{
  "model": "image VAE",
  "dataset": "capsule endoscopy frames (Kvasir-Capsule)",
  "train_examples": 42238,
  "image_size": 32,
  "crop_scale_min": 0.7,
  "horizontal_flip": true,
  "bottleneck": "kl",
  "downsampling_factor": 8,
  "encoder_arch": "vit",
  "encoder_norm": "rmsnorm",
  "encoder_norm_position": "post",
  "encoder_activation": "swiglu",
  "encoder_mlp_ratio": 3,
  "encoder_head_dim": 32,
  "encoder_fused_qkv": true,
  "encoder_bias": "none",
  "encoder_qk_norm": false,
  "encoder_parallel_block": false,
  "encoder_inner_norm": false,
  "encoder_drop_path": 0.1,
  "encoder_patch_size": [8, 8],
  "encoder_conv_stem": false,
  "encoder_layers": 14,
  "encoder_width": 128,
  "encoder_positions": "learned",
  "loss": "l1",
  "latent_channels": 8,
  "decoder_norm": "batchnorm",
  "decoder_activation": "silu",
  "decoder_widths": [32, 64, 96, 128],
  "decoder_blocks_per_level": 2,
  "decoder_block": "plain",
  "decoder_attention": false,
  "decoder_upsampling": "pixel_shuffle",
  "kl_weight": 0.1,
  "init": "trunc_normal_002",
  "residual_init": "none",
  "optimizer": "normuon",
  "muon_scale": "original",
  "lr": 0.014,
  "momentum": 0.9,
  "nesterov": true,
  "orthogonalizer": "newton_schulz_5",
  "adamw_lr_other_params": 0.00099,
  "grad_clip": 1.0,
  "steps": 13300,
  "batch_size": 64,
  "epochs": 20.2,
  "lr_schedule": "linear",
  "final_lr_fraction": 0.1,
  "warmup_steps": 390,
  "weight_decay": 0.01,
  "adamw_weight_decay_other_params": 0
}
Rows from block 13 of the encoder, named by matrix and row number. Rows with one number belong to one neuron. Each number is 500 + 25 x the weight over its row's rms, rounded and kept within 0 to 999. All counts start at 0. Numbers have three digits each.
# gate: MLP gate (encoder.blocks.13.mlp.gate.weight, 384x128), inputs 43-85
# fc1: MLP up (encoder.blocks.13.mlp.fc1.weight, 384x128), inputs 43-85
# fc2: MLP down (encoder.blocks.13.mlp.fc2.weight, 128x384, transposed), outputs 43-85
gate.238:490491520537482532530489501475501471532526468475504502520481482517496498482526484546520494487493508480527476475477498549494534508
fc1.238:517500511502521497493508437487476469477545503496502459501472522514508455524518500481500474512496530501486466514505481505518559510
fc2.238:500530502474483524516484520512506502560497502539489534512529512554449497479525521440517557510497501511521521515487476529500481484
gate.239:451517537505492491510499461507522512481508506511468447501495527454492491500523500509561477494491522537443493549509486509515495522
fc1.239:538520496500541509513473518521491498491495443556435516486503460491497502478493513449466475476492540507501479460502519461504512512
fc2.239:515497513457529527514493506510522489470496477528505463481518522508530467523519491513489444516538525520462491492501534497538528498
gate.240:487504461529499512440507453488516506500435457503507543524494508458527535567552481470500494517504484520520511498481454557459515530
fc1.240:499478456478465506524482554503474490476515500533470545485520497482483460523495528493482487483504491542490518529504486509489483533
fc2.240:511457548458461494521476511491508468500537511493496513452517509496458498542526532492493456461503497491525497499471479520487459507
gate.241:491511508485486519515499454478513544501533506454478497570497501503513510511510468474505510512489488470483511525462537508521508495
fc1.241:533493486504518471522497462483525508493524504507512484483516520491427513509494453515524474525503474476471474506507498511510496519
fc2.241:488543483499515501490474562500511456526497457505448477487492497443492461529506542529517486494476514486484560502462535532552521499
gate.242:476502493502487470451451503498490500491480533492458510482562494499498516470512504504463532511513515489521489551507428484494482494
fc1.242:474485475519489466485443474518514472531485461509562485519515480488478462490503513513475478504488545565490476534450475465507454548
fc2.242:526479492508517489480522482484522485476523500524529511527487498523518488509452527527471494472534475511468471495472488464507472471
gate.243:522492508482518539515475477508476506473506561524517511496510499464484445527470482512526525490487525512484471516505497533530498506
fc1.243:525499475466479518489505442502452468452512454493466517516452513534476481540493520508483490496541484500457459494492483501520506497
fc2.243:481489510486498508494503523527483437488514462527476476452563508480488477508513511465535455510489502525516559501537525508511518528
gate.244:494457508531530509484502480486504533491478464472493499461537515531503494457498495488509474496536479520509511506492436535513510519
fc1.244:462488493500518470465498505508479513495503512485543520491479522510490461518461490483529491463450507534475511499493525486494499509
fc2.244:510528504512454494494483490503501496523493470494518510527481537465544465522478510520501467483475525518496513572505478549457498458
gate.245:487544520517500509459502499500506526496482508497497474472503471503480490522483526517484493518474487447518541501506510564482543471
fc1.245:481521523503541514467490522498530507503518494510508520440483482518541506471508475505500526504523493554527545484487465495482487494
fc2.245:490546533528499483495543522523457465489504495521530483542525483515554528509482489492481476498440484472480501533542518496489475523
gate.246:485496501435490547499466500508517525456528508470463506484481506484474506511497499512522522524460492466526565537491521454486452470
fc1.246:514469520474512520510519521535511533505525459521520515510465524519489522485513541488531527487516506442515516496486502503497471514
fc2.246:459525507492489512485460502491476494478466513504482540521522461459472510512481472485532515533468514537481500488482568481484530519
gate.247:482513486510495470517517461505480504505483504517525476472526507463500451531473519492501471543509447506480514515523490530486540464
fc1.247:479489501493502476546503474509482550521515523510508475479483521516454486517507488517563506507518487520505525557523477499457525492
fc2.247:507483478539513484493534472499523542476483485479481468487500513487530513538474512583487497526522514449490501515489435447499447519
gate.248:493517470492490460517548482523507520512485474498516489484525524520541523508477519523502488503494510528461520446498491503477502506
fc1.248:501527504482513491435466503479484546503487473528507503458502513510483456492508500486542486538528512506463485436455524486493471431
fc2.248:488522516467506525528481503482483553532533496520518524458513483515479480462494511545466512476508535475448520487465503480469485526
gate.249:448514486539485463501524544496491492511490520535553495477469528503492492534496526508499490486549473503478505489480457481485519521
fc1.249:475519512467510525473528507530457478515446514505512536491520561519513523487502496525490489513489484492484495498540493468492490507
fc2.249:475510500511501487497484476478465503485486473504506525515494503528527490454506528512525487505483521536487517450507531477501503468
gate.250:484436527489499458488497511513499461477519499486473517525532503427522530512512513515515519501523462500503490552512529460498491486
fc1.250:520500504488519496538511514479519520504493516516508474509471469516494548480478549539519537523484486486505517526506517512521507525
fc2.250:487488488494498527512531488457529533535504494458514534478491456507500470475478484494539509523472479496472519555523475476503480522
gate.251:494492502513478499517480492472530492490503488515556502565494550491524501487465502524482495489466473473466484526528518498509509501
fc1.251:505489539465512486497510469476554512492537504514487470533498481500491496482505498474549483488510458456461470523476499494555483492
fc2.251:506482518526504509483548472496498523504543495487468548525504503480502481509474452543555491491489509491517496511481521505518498433
gate.252:517471447515534513524521512467531474507486496523505495446484488514515474498482539515458491490484509513503466477511524457485475536
fc1.252:516485504534501531540575519484507480475511530519485516475492490544517478529479475488488475449496494541498518483516502492465480510
fc2.252:519518530505478512495493483499494526461481510510497550513520472499479487513528523526548461500488493544514527484505488478518496510
gate.253:528476500540502454494488509471479481521474516468489488540494520544481512537509482528487498502529491478486518537490481522480493499
fc1.253:537504546532521496530484484481497529483528522519523545514511477507493489506504547495513482508482487504513504540510458510482517481
fc2.253:488452518501498516497477483521526485503558465531517496479490496496491505505507506510519520482486497554526521507463509491520475516
gate.254:490469538512487471504530496481506503455473484523488509540476504485487539532501537510526545532513508516477527497487526486507503515
fc1.254:530487506530473467485487521489495503539483472495523543565480476509527526509489534502488532489541511512536457486519533480497479504
fc2.254:496527471507476540491474492507501492496507518493502503474484567498514506483543477488506562476541497514499509526478533519477474489
gate.255:497482511524538552495475517498502517525509539498509512540475476494508538514499502477486542503514521522561543493507482503509527507
fc1.255:481516469512514481439513479510456478484525536478485498514505485536494486523483505474529487482461525551488486504500504488529475474
fc2.255:495481481481492575505420484503491474537521478517508482482466519481488503504514518469469505509519494448506533473529534513493531533
gate.256:521510539509479497517481475482492511500493472469522509537488544526545535485524478493483492511491520489492507547511503481512473490
fc1.256:477507462520540511498550493515517547510525486496528487491497538507518482515476516499518508477480452440563487466514533539484486482
fc2.256:519530500513508528489508494511494474483524515500525512542496494526526503487437523540505524481491481508486505447481507481526517517
gate.257:513472526496490481512517476485479469489498591477494501494520479526467482488518486516552492493502494524504484532489448506471493474
fc1.257:506515507503566497540503429526467512474522505525489512476537471491453514464498472498520526496470489542487468551494491494592503517
fc2.257:509530495536443486464492535495502502514497565490495534509460529510467479536529534532516516481514488538516502505504478502469499479
gate.258:479521501468530480494536503483499482517529527478495450480518477511488505463476545548479472484508534483480490463469505453498514469
fc1.258:474452492487526485501510482512513489524489521492521531507514520479480452440521514480499497517474494468526519524467497499484495516
fc2.258:499490515517536513519518491525487534523505554477493482516515506484492479466480460493488510495477450501534500518508437481476489513
gate.259:505508468483484518501556502539481494513495486535519479508463507490473531540528474524499504487529488527505498493512508491503497476
fc1.259:478490516506529464446532507517535511505493546500499494504514477547501492463456489479532485525483491480493491476495548540517488521
fc2.259:556504458461518478520541513508500517467548491481514517507493502517505481438473516523486507485481442481517445464493484497465472506
gate.260:523496511506504568505493527521524482512507501478541522501458468460524509505524477489483514510492491504510557503510513510479484517
fc1.260:495509535501506521522487474481550500494474546510527487527474480481456533534492485518510526511508470507530492558544509487502471507
fc2.260:470455495498465479517522481501500486499505502507449533525477482502510531475455486477484490518483511504474484532536458478495523531
gate.261:494508506472537488562487470491539523504486503512543498497472506471480520534507475480443528509501476475500511478496492506474494492
fc1.261:520510543506514487523526493530499502526487481518502512480490488497514522501479522521458506570474460488524497493491479525525517540
fc2.261:528500498477507492482515518474513469515529502494528500487554510495535483525489511522506539548521527557530493518524514526486539528
gate.262:476507529506535513459484523504556502501523564522489494512519494480473461499523556524498556495485509521531505462492492461519451540
fc1.262:526492504486458519462506527492559478553489512478528483458504480486551493481495517564518537543517512483514476506535503514512504463
fc2.262:500497489473506497460493465450553548520498472490545510462499525487541492521482492464495510560515502492521520504532469493483506525
gate.263:505471493502512519503517565460543502524459528475480465520501472487478506483505499510524520504516470558521517498507529507485503528
fc1.263:503529496473484509496520526482498494464493508490474513529496465472531515483479508486541511483484476514445476531518523458478519540
fc2.263:468490507521475481453457444496510494469506489540523530511489530486491473568508484493510441530445480486531524448485488482518497534
gate.264:542523510476527469523527493506503497441498505497541465490492469475509505525494521484457480517495491483501552494475527478519495496
fc1.264:516515501457513544508530514517454488449523482490501492474490492501490510508503519485508494505534507500453523514503524458503468507
fc2.264:528517493485490527518515496505513489503542530507493456498530529482496466505508534499501532558495494469481500517508480493470515511
gate.265:576546505469481506513502500508472485499515487474501495506475555493516497509500489500507539457499490476496495513526480514542510473
fc1.265:501539550485488530485476526498533501472509523492505541502502519449507554530499497503511554449540497501501529536513483504476517472
fc2.265:488473482503483521475524526487532514485523506540460488493523528457470468519504500491501508510500518509508482459491539520499486467
gate.266:542511496526508478488550474492473503546481475496518490481492468530511532521480489529480491521580482485506478493494524510513522503
fc1.266:544423505507520485501468543483534533477525494499485525498493466536495482478446523461492522518454478498524541511481482536491479494
fc2.266:482526537474531488467517521497447463508474451540491534505497468491467524497483499519510464508481484468466513497537497520516545534
gate.267:508499497457524509533491436515490457515520509479501478499494464473504505525518465521510507484481495483542479520499490508524506525
fc1.267:517486490519445504495536499471455519490527499473479511487500482501496478548564497500489465534549480477471500505491512508475532437
fc2.267:547535480523478467502554485481490546544472484471536522528516512498540487486510477518512487517519519488469521507524493460436507488
gate.268:503488464539497528510488520482499469495495510497496495488490513542465520523498526524483483477455493505508463521502512503497496449
fc1.268:489485484508462485475503513474493473540504510491480444528481498476513502509493506498521489493488495503553510479525512485532484461
fc2.268:456507479504494527536469532525439475518499496522511465508507500493486492539553490457509518512494484524530530519498523548506523513
gate.269:519478486513465459482512551460540483456522513483468516544530488504513496485521527501481488496471439488520478526514494537485497491
fc1.269:489551490451483565464474517525470461502508526490472501475488507532488556503507471510524521489513518533502506493496505476496526512
fc2.269:515477514520532488526490531514526535519533520467516475476520518527507498493544522507498500478504481493507523515483524471501485487
gate.270:507518543502484465519508549477529513494531514467499486489508472474545489550504455510505511512561494513520500524474507520489510497
fc1.270:483532529503519509496502499487512511519498529472467477521493529552484511461476512479537501475489452449529474526533488487467491468
fc2.270:514467481546483507508475502511492494485460453512466484513493475456482485489542465541499484505519543495506489497475539506512504464
gate.271:499534525456524514519448467537513521503505488499486546515509500470519514504492526486455504469458520469494514507475492535518543531
fc1.271:504509488510477485497515495492510472469506462481457522477466492468511493529468519498513462466493502504499521532491501510557506512
fc2.271:507523508482481499498537536493482505505504539522488480516515520525533518477485483483527493542524493491494519532519514475447511516
gate.272:507494550506501535512509522523470526528501503494466482493486486507504509497481447524520504475491556514475477542490473511514510454
fc1.272:493501498469516517510473464489489488518488512496502499504497504474521505514498474503480519514524521486512525452499498523510507496
fc2.272:484470463536485505496518540498539527534506494463520542499565489504526488459468499486544463520484490496529510511471520517502529515
gate.273:526488538478496528479557516490449507511478520486500484526483514559498488456531479528486512527553465476493515477463518501483502521
fc1.273:452502513502526503462524516491485534506495543469468530497502502510507504535465510521528499515487497532496513480456489512517516500
fc2.273:512468471507502496502498529476531528498496517531524503512460509498503507497512493509484555533523512496495491512496507516462505545
gate.274:483512485488439533510483482489506492513516492478515462538492454503495500504484521507502474526465472488509464491525556516494470521
fc1.274:472482480467509534515503531468500449480481500519486517452502530481494515495502513576484500531556525499531530530525517491475517526
fc2.274:462510531500528513487512534491462467473505488518454527503531513518493519504485484554504483505531525510460549534542472462485492494
gate.275:509508514459534492532543480490490542488509486520450481501495500526497483506492458490541507504488503511489491504484491475504488509
fc1.275:505528487501480523476518507497486522543515493479489475502464537520497501485526475493476522487451479472462491501468514522509511508
fc2.275:484467483505494523467468481490469461516456474530501517524504520558464506560480510456485448488502484521521522524476452563507500526
gate.276:492514525563499496469492505525533525488489495532488460501497512469532536480440498494519562467505539534496504462490534455526517461
fc1.276:467511499459502513463490479507505456526495480527480507510480497500485503509523539540469534497534471517506478458518446508523489532
fc2.276:531509522498492546480465481504526501489475525499485542505478463544516467485506502438525499508500492494496518510463552508497475500