{
  "crop_scale_min": 0.7,
  "encoder_arch": "vit",
  "decoder_widths": [32, 64, 96, 128],
  "kl_weight": 0.1
}
Rows from block 10 of the encoder, named by matrix and row number. Rows with one number belong to one neuron. Each number is 500 + 25 x the weight over the matrix's rms, rounded and kept within 0 to 999. All counts start at 0. Numbers have three digits each.
# gate: MLP gate (encoder.blocks.10.mlp.gate.weight, 384x128), inputs 0-127
# fc1: MLP up (encoder.blocks.10.mlp.fc1.weight, 384x128), inputs 0-127
# fc2: MLP down (encoder.blocks.10.mlp.fc2.weight, 128x384, transposed), outputs 0-127
gate.328:490457517480518512506494492453523551501513498499500496497524482499534520483515502489515459523529481486488474542497477471511528518497494499494461490497497518481498515478514509548499507511532528523494489499505472532485500500499511494518517451536553494475491464510522477470495483493525509509500494479512503497501487500522500473540497512488551513513462486542496556538503459471500545499489
fc1.328:406460497525495394550515600547473433534609487484491536496519515489453470531387531440542537471496537504551509518542555418560527530548429491579541499509486534470534539470479534493539520481472494501503449465497500503455479561494478444497531520515441532460487508491552507495482434516550542518462480433450534548479407468518550406472483458510509455495493452426595497556522498573505588481486
fc2.328:446465500520498469545468564579505450530535501484459493502554467486571495475439469383465521449492514482541517548537527448529487516477454520517573474462449473500517566530482522510551519447480485433482501483512490478470489479489492493477552502446468532472474512569508529511527454468513541501421528441456445516512475498560551429491504448444488454480527430467556501518567526539486574449469
gate.329:484509484510471518481517494495469507488503474522508499511464496539485485513518542483509542527505448498492516519503490550497499498500521483510513512536504518484531511483501468513477487475502487474498525537477474467495490526517500502508479517479489499475497498476523510528492489494486531510498482503538512508498467488463506526495474480503519497516506496549487502476501477535555494477456
fc1.329:474533484497474508493486527523472492492508455469478511502485549493487514485510504490508497527508456474495487499471498516519511512507531525521487509474540499473513535453503479507505520454479492483508495485480500509505512504505493531515472503543498490506498508451503490536496497513521502508528502535495492474512477514479513488512517507504493493519448454521496483514535483483495504477524
fc2.329:510491476484499483497486473479479504518503492489490514482470489497505487487508502512481490502489475512469503497467484485487533502516482494522467475468522491492522500483487497504494510496486512506518482485505469503473501491522513506516498526508497502496493507505498489506493517515509517493513479523481485486517518495493479488515495518488488493489498507516479475505509494488493518465501
gate.330:522477503477511480501506460467514475496518509508538498477535467519499477524472525481491524505518506513531482514479539502497525518495490527501456560527479490570493543498502515513518555503508479485507521468460476485492492477493517485499497515525510439466491557519517523478521495484509495498531514450543505494488493494507460521484471486497502519503519504506534506496486517523487485482535
fc1.330:467511496487479494478527503479499524452534515495536505506456545499496511501503517495538524526536498498528493504472447483506529509482514501533560513510498508513442499513537507510520521501495512498532521493512520473482515504509518480522518478486463502470501519460472532486509552496455497495523520499531507529474495496522474499536527513482538479477513455467483475507517537480519464490517
fc2.330:500492484475511494472527532521471479513518540501474525515507557491514496487506516498505505481484507486540512516438470519523526532515504490502479504510547504483565524506516531515505534506519524489506490484495506487477500487489517502484514502483484465497504484487501530476513505503457525512528514514482492490485477492500500515518500482528498476468504487496497488492495506510508492478508
gate.331:512459495515512497516532467477489544482452489551508432500503478497533518495494488486486472481579455444448478513474490524451499474507504483439484564490514475536488513539493480470527488501514455494500548503523539486502537494497509498467538504477512454514507495512436493460497547507527509485530565515538490454518506490471461538517505522471506501490515478509465508512486501508531477506500
fc1.331:489485507491482512503496449470491512481496542500508463467481467495493480486477475475526496523556493500536516469521492491522516519495470439482468537532501513517513477504518526516469517498500483460536507530482496478492552498469536530487519466503520503501518523518478479492536533471492479497488519469519525506506505512481480525501487514483513513486490525506494464486518535484510481505506
fc2.331:483491521494486485493485490498476527482492481572513475465514460477541513503495531482536484502524500458494505481490512552503533496470501491525456521504519521490522559546516511460517537509487436502483502562555548475506490483513527492494522521508466516497513468512509472476501482458514509500490531497526547507505464477502495521521525502464490534516472547479476480474515538482523519533549
gate.332:556498496549521504549531436497537502539479516533511486579476510525565495468532484555472485475502451497476482482496440512446456488469547498491513506481499492538441472488474536511462473457557503463486525522490493512477489439506521482484485475432520518523549513523502510510470555486468452539498577534492548435510492526485450533496502475489526556523523497468399511488476542477512424535500
fc1.332:519476495501465492516488474531488468498478557468471488493490501509504518506505543530474454506511482492474493480525503491478526486489518516488524493494525488541505512509472517490506497485528537488469535492523486485518497469468499485496496449467503515504520535526496526484501494440473472536482543540523527482530494514476510502488475482530507521527474505459414512493474492476487479492478
fc2.332:502532497490443455506467470523539449500532509474515490477519419427515497415509527541452449510427534424502501496506498458449459454472501499448495512468524575487445438488462500487505476498510452469501541536546527472488400483492496477455523538486544505510501555518544497504515459443514492582543536547501518501515508529504512527466502494520507556551516457487472463511495466503447521561571
gate.333:548533496462491523475549508506491476490519492531512480546499485496463502460493506511518506531480472504500486490498502481501489505485536513499555499522484522493504504480537524525513524489521470461477524494485518524523498490480521506502459503491488489496476544510492481532516479509492527507524521514486503500504492499514482478522510475501514484493524506518484544499532492510476534539530
fc1.333:489486513526505487493497541484507507485480476506500500503484493506518464492503485488512471513525520505486489503502459467499492481499483512523466472504537500497515489504484487488500484521499489527527485522508505516505491489520512487495510517527507472474495465503483507512481527543480496495488510491533468497514489515496480507479515520467484496492458487511485507517509512485486482500459
fc2.333:508491490508521476494485497510492512493494498482501490483498476502505501495509503525509514503536489505471503514492502522517522488500475499482475520511497499499491499511505518493513486523500484512501493470488524510480481476515511486503488500485512508529511506489500495502498480499498503508504482510483507473491515496515492522493500496503473520498525507497521510484501506492491508520495
gate.334:515520493453510492480516491521474453481526488490469481467495502484462518483516506501525555501518462507522509503463465498478494458486503503540503513517497519487533500526492532515497501521545537492501516455487482514513514515447484474519464493504479538504498457502511484497515516495519542503497478525497524513518479534541506485500467502514511476506492469488500509483528517519493500483515
fc1.334:520497507483498475538530513521497517511493503484501496507527494508525473496496503470477532496506519522504456454493481506522511542523506499497481509493495494501500517515515490481515508537460528491497519515481495549466507520473480469525520508500501514529468510505525503472498524486547500494495492513520490474494497497500488485517484468495432492510523492466504495527490524469496491527490
fc2.334:525487491514499504544519494513518514513485496483507506520513504507480500491480510507531518464527526500484495488506500519486485498506500491520475532476498510522502507502494537478492496524472498532496486491504505475497518503506482499517512497485509508502547466497498476483503496494534518511530511500504489477495475508504483524511471502485521481513501488494529507494524494521507518525488
gate.335:549500480494498478498535495480540502532460488520506498477518496500531493477491506477483510519482474486494494501494499509507491482489524492508535490479458476505453496480485454500493485457481546499481485503506482505498532521494530479483506514488517533491475462463495517520501510490485519458533469542518549480481512497529499511488508521489490507531521466535490473451504502483515487461489
fc1.335:476485495482512503498468508503473469498475525526518480496492516510483501487545511496460524504521500492506498485475517526502496486484497503473482505505490541464489469473514510471503506527520471514493481511479516519494499487515500561490518523485488455502525493507496490511493468501520483529561503500519519490524477493487506524505483505498496484487474502499502519502478494549496480485502
fc2.335:511505472492527488514491523498517476496506514489511521503503488493528526478505499490480510498515528486531507506479485502495514503494507503505515504511479525497481456496522535503499506496493496510504503496506508499491499495480490493499518510488503520553520492487502479499487504500500473497532488504497498487486511481511493500503509484481467438505489496507505510506504504514491485478516
gate.336:514520519511522530493482470508543472476491461450486469493467502470473498511484477483515513488486524484487467512444469550487468483515555496545502496490494521529507530487478461521482534475519497499502514506476561483482503499491467472507503486475503499488519464494478524442489534500536517515492466512504478466513517508536530546469488515502524476510496504534504526448490482509493519449491
fc1.336:493502475504530485504496521503489497535497477500523517537481497499500499475525497494487503483497492532507507490514523502485474493497490497493475518472519503506511492479520499498489516541478532485521510507490519475503514471503455517507513462515496493452517494493519532518535504519483481508498539481496518504492492535538487532501508538499459502512500502490509514498509498494500506488494
fc2.336:510514521501499484528489507513504512500509490506521510519514491508521507480498482521480511543471502507536496498480488493505491457514476491527519507485536488495518477521495516492492537472491526479497511520483503474479501520496500466518509499516521498507502522519518524508488503516515507527492497517515474488505500509486493522499501494495488502499502515495463518482516478503478496503494
gate.337:463468523502518501506483505524483489483527479492458507512490488498471490489506508504497502481537468502475460506493485483463490512503456501480525505490486503526489497526481488505501479497498480497548535498532461485473514514474479442535554502513469514513512475541457480508480544500491504479467507509477519488544500500470498485492495539503526513539451502483491497495511497478516521493485
fc1.337:496475533511539490499507495469503485512486514522489500525500489461456507487524517561525504509517505513469497503472495502464482497522480525500487509432521510505545472512487500474475508501501549501518500489524490487531511497527499519508481515476511487497524483536495483480533510488516477506489499493505493497528513488498494480497492483477545517522492506470486515509479514506526535506494
fc2.337:500482523477495498511491506519480482500501497507495485515496482520487500496499530498479511515508477481495494493489510512509490506461488495491532529486518541509489475503538513484478501487500522503477499486518533512500492475477493520482502504466471492506501471515483499478507507498518501488496499476503512496506497503511506502503456509526512488512497474457494489500521489517516518509517
gate.338:470518436468472467499528488499516476539528525485508503539507538531528479466496499516503518492523517492538495496472451529497532462463521517536521488457531521504470507494536496492513493477451540522509498500481508495481560508515486496477524518484478469505490492461473514507459509504547487503481521520500456488505467520487467509479501500501484540492467520499481562515498499516474505488523
fc1.338:508481496495465464515502466524522504479479479488514545502508511546513514527462476504489471498500535497491535504509498493524496517516541483478496514458517527500481526498493518485494497484489519508504493484494483460479473520486528486509468496465501476483497485500512486501499495486536534536515486534487514468485493514539520519506499461520526503505498490511500498542504514483522498514507
fc2.338:503498522490486497492499455515514504503516514520509522512473524511525484484493512524493495512492516486492528505521507504478531495502496503484516453533512577490519517507494511507523488484483463492498511539464521467499514520476524478501527507511519529484506524512530504507523512529501492465489476506475503507483457536487492491503498489486504519500514495496482482546516517470525491480519
gate.339:503483495512481491492526476520523545520535484484513473501497483493505519529485496525513499554478466473524520529526488501531530448497481482521505457516519487535513497486524530506490519546511516531479501464493485500474482512496482476491484493524539499481506551488487515479488522509486483497523521512509548507506488477514518516496559502490509540521513507482467508500551491466478507512522
fc1.339:499493497528490521507501480497507505557511499537529507502489472485504441480495489470511492463522501491482523511505544518523506519486478497524485501492524501515465515509516547495506451509486451475527502474499470522530517538499468494519504499500476505491491475501507486459471498508497491477494530500472536527528503481499524485486523506483528529498486544499534498531497504528495478521514
fc2.339:484485502496491537502464484465495503502484538516483502501506522485467473505502495484459491491534490478511467455497486492493467505518481502485467513505525539504485488483443477489504511468515464484477507454519494494524497512482481485539462504549456502484500509485521478534488495480536516459518480474514519487495490529508468503491502486520535516522495513503508493518485482477493506486511
gate.340:467487492520488519535513502480512520487491499502527520463505462498560501447541518515493507497470488495462484478489486503495477496476490519490469524453484501505483506484469549526528526501494471507531507544516472472561481534488505464522494451509513515478496507514508515505515496524519461513515485510538500516541536509552530497499530499488486514513497470515468538507498539517537487513483
fc1.340:509496505537518500491467481549512517474507501491521521498523504495519477473514454514488476510502504497522498494488506514478503497506508542494482505487489477484467456479482487491498521487481477494489533508496500520503446538534519479502520482502499495525538516493496511516492510492513522520509486505527487484484537509496481537466509501494520518519512530491501496520496499452529475528466
fc2.340:483499512508516514496529494521492487496505494501484515516505474502497509497495480493505502490482498505495487531495501482531508495513512499483494493516517495499506489507518489519499516482497476481470505499496486518481493499514515477500487516496508492513501487527530474488496499516511477520500530498500492491469486514491504487535496497511465507488498492489516502496493523513509526503499
gate.341:462496517428542500523535545479497510493545547537510527465488514469478520526478494520517462523507486463512506494509507508471525507481445525451491490481515447511546513514515526472522480530535509504482494445535528497495494485515482481499479506485499552479486499539472488480525518552513501474509505463476514502493511525499473452466505507516493526536499467492493520553525523523463547495510
fc1.341:508527503491476521521434487544498508489517471445452488493487483479498473494499496543470504493476475531497482520510470529513528504503522467488490521512483511502493510501432508512494548509497524527512483494483497502474481521495479461483512496462499519533508486485488467500516510508554501509505504513521523467492476536502509528489475527483475491477498537480495542467508488475522514480466
fc2.341:520510496448472482473541495537475481497527531510503508465553509470495539460476490513486456511486506482491503547526465518506454465454497516472494496536512519512521534501465510505453516525503499539482505485506504513461500515507517497496521529501490506504491468512498502521496510500473485475488518489523492517449514519516534519494497521528441498484503470485507534488565470501498515529516
gate.342:503487465528490499498484470490489517513458461513464507474489506498544491477522473496546468486482464463507491517465552469495492527511460531519472478511506498474529526517469527543509470500539478462486555504536491516527466494518491498492472510504511502476471482487530517494464506484520501488507516501500538526539467470463482513508517498503491507511515460476502484482509489462467484476497
fc1.342:525485514505491508512500504498474533500478470494498502485489505522517517505454511517494535457495479530495530496553471523518488485481498487524495505501470539570556499481479485544493545508484512515488464458506487514507522509527496484516478492503491488514511546527547528489551475473495517490489491490534493477481513507535492539471472518519512537527507501506512493531535458473490517525485
fc2.342:508512467503515519505487481450455520516473497508490507502515506488524451500526490494496527518536490502527480496487499469494515495507453518542479531497505495500488498504482492524510510485522487487499529524527523526522485505496478475499514533488486513477508552490551492495496532505534507498519490490508504500492483523527500521492482504503480519489501517493498489436460507481517477508514
gate.343:476505497506541517520505506514483514490506494470526492502513437520493500492512456465494533514515536472544504495497510510529487459491526469496485483499485450540508486510451455514528447522500495497478509513507505508429497498482475508490476485513506505509520482542488502486507498468467501486493452478505512532534525501502502489467486523487478502501516539493488533514469508501513482537490
fc1.343:478492497485470492527503503519468472474524503497520508509484495513487477490502502475492476536495491503473494490493495491490486500528481504519494550483465486476527510438559516522489520484520502505482508503485501481523504494508506519495486466517505494481502507487507473487508497494496473499471547456525487496484514523523485478506549486495499492523513472519485523539487494485490501514506
fc2.343:531522515485487504512507533492512505508491500503488541486483505528496516522505497499504510496510508504506510500494518521511526511508526516497509501490505488499496485520512498500495509493502519518508517508506481500531531516480483507503507520524529508535497515489502487516497513495523489486491488487509507477479523492508503488499516517515500495499477520488518505529491491520477500514498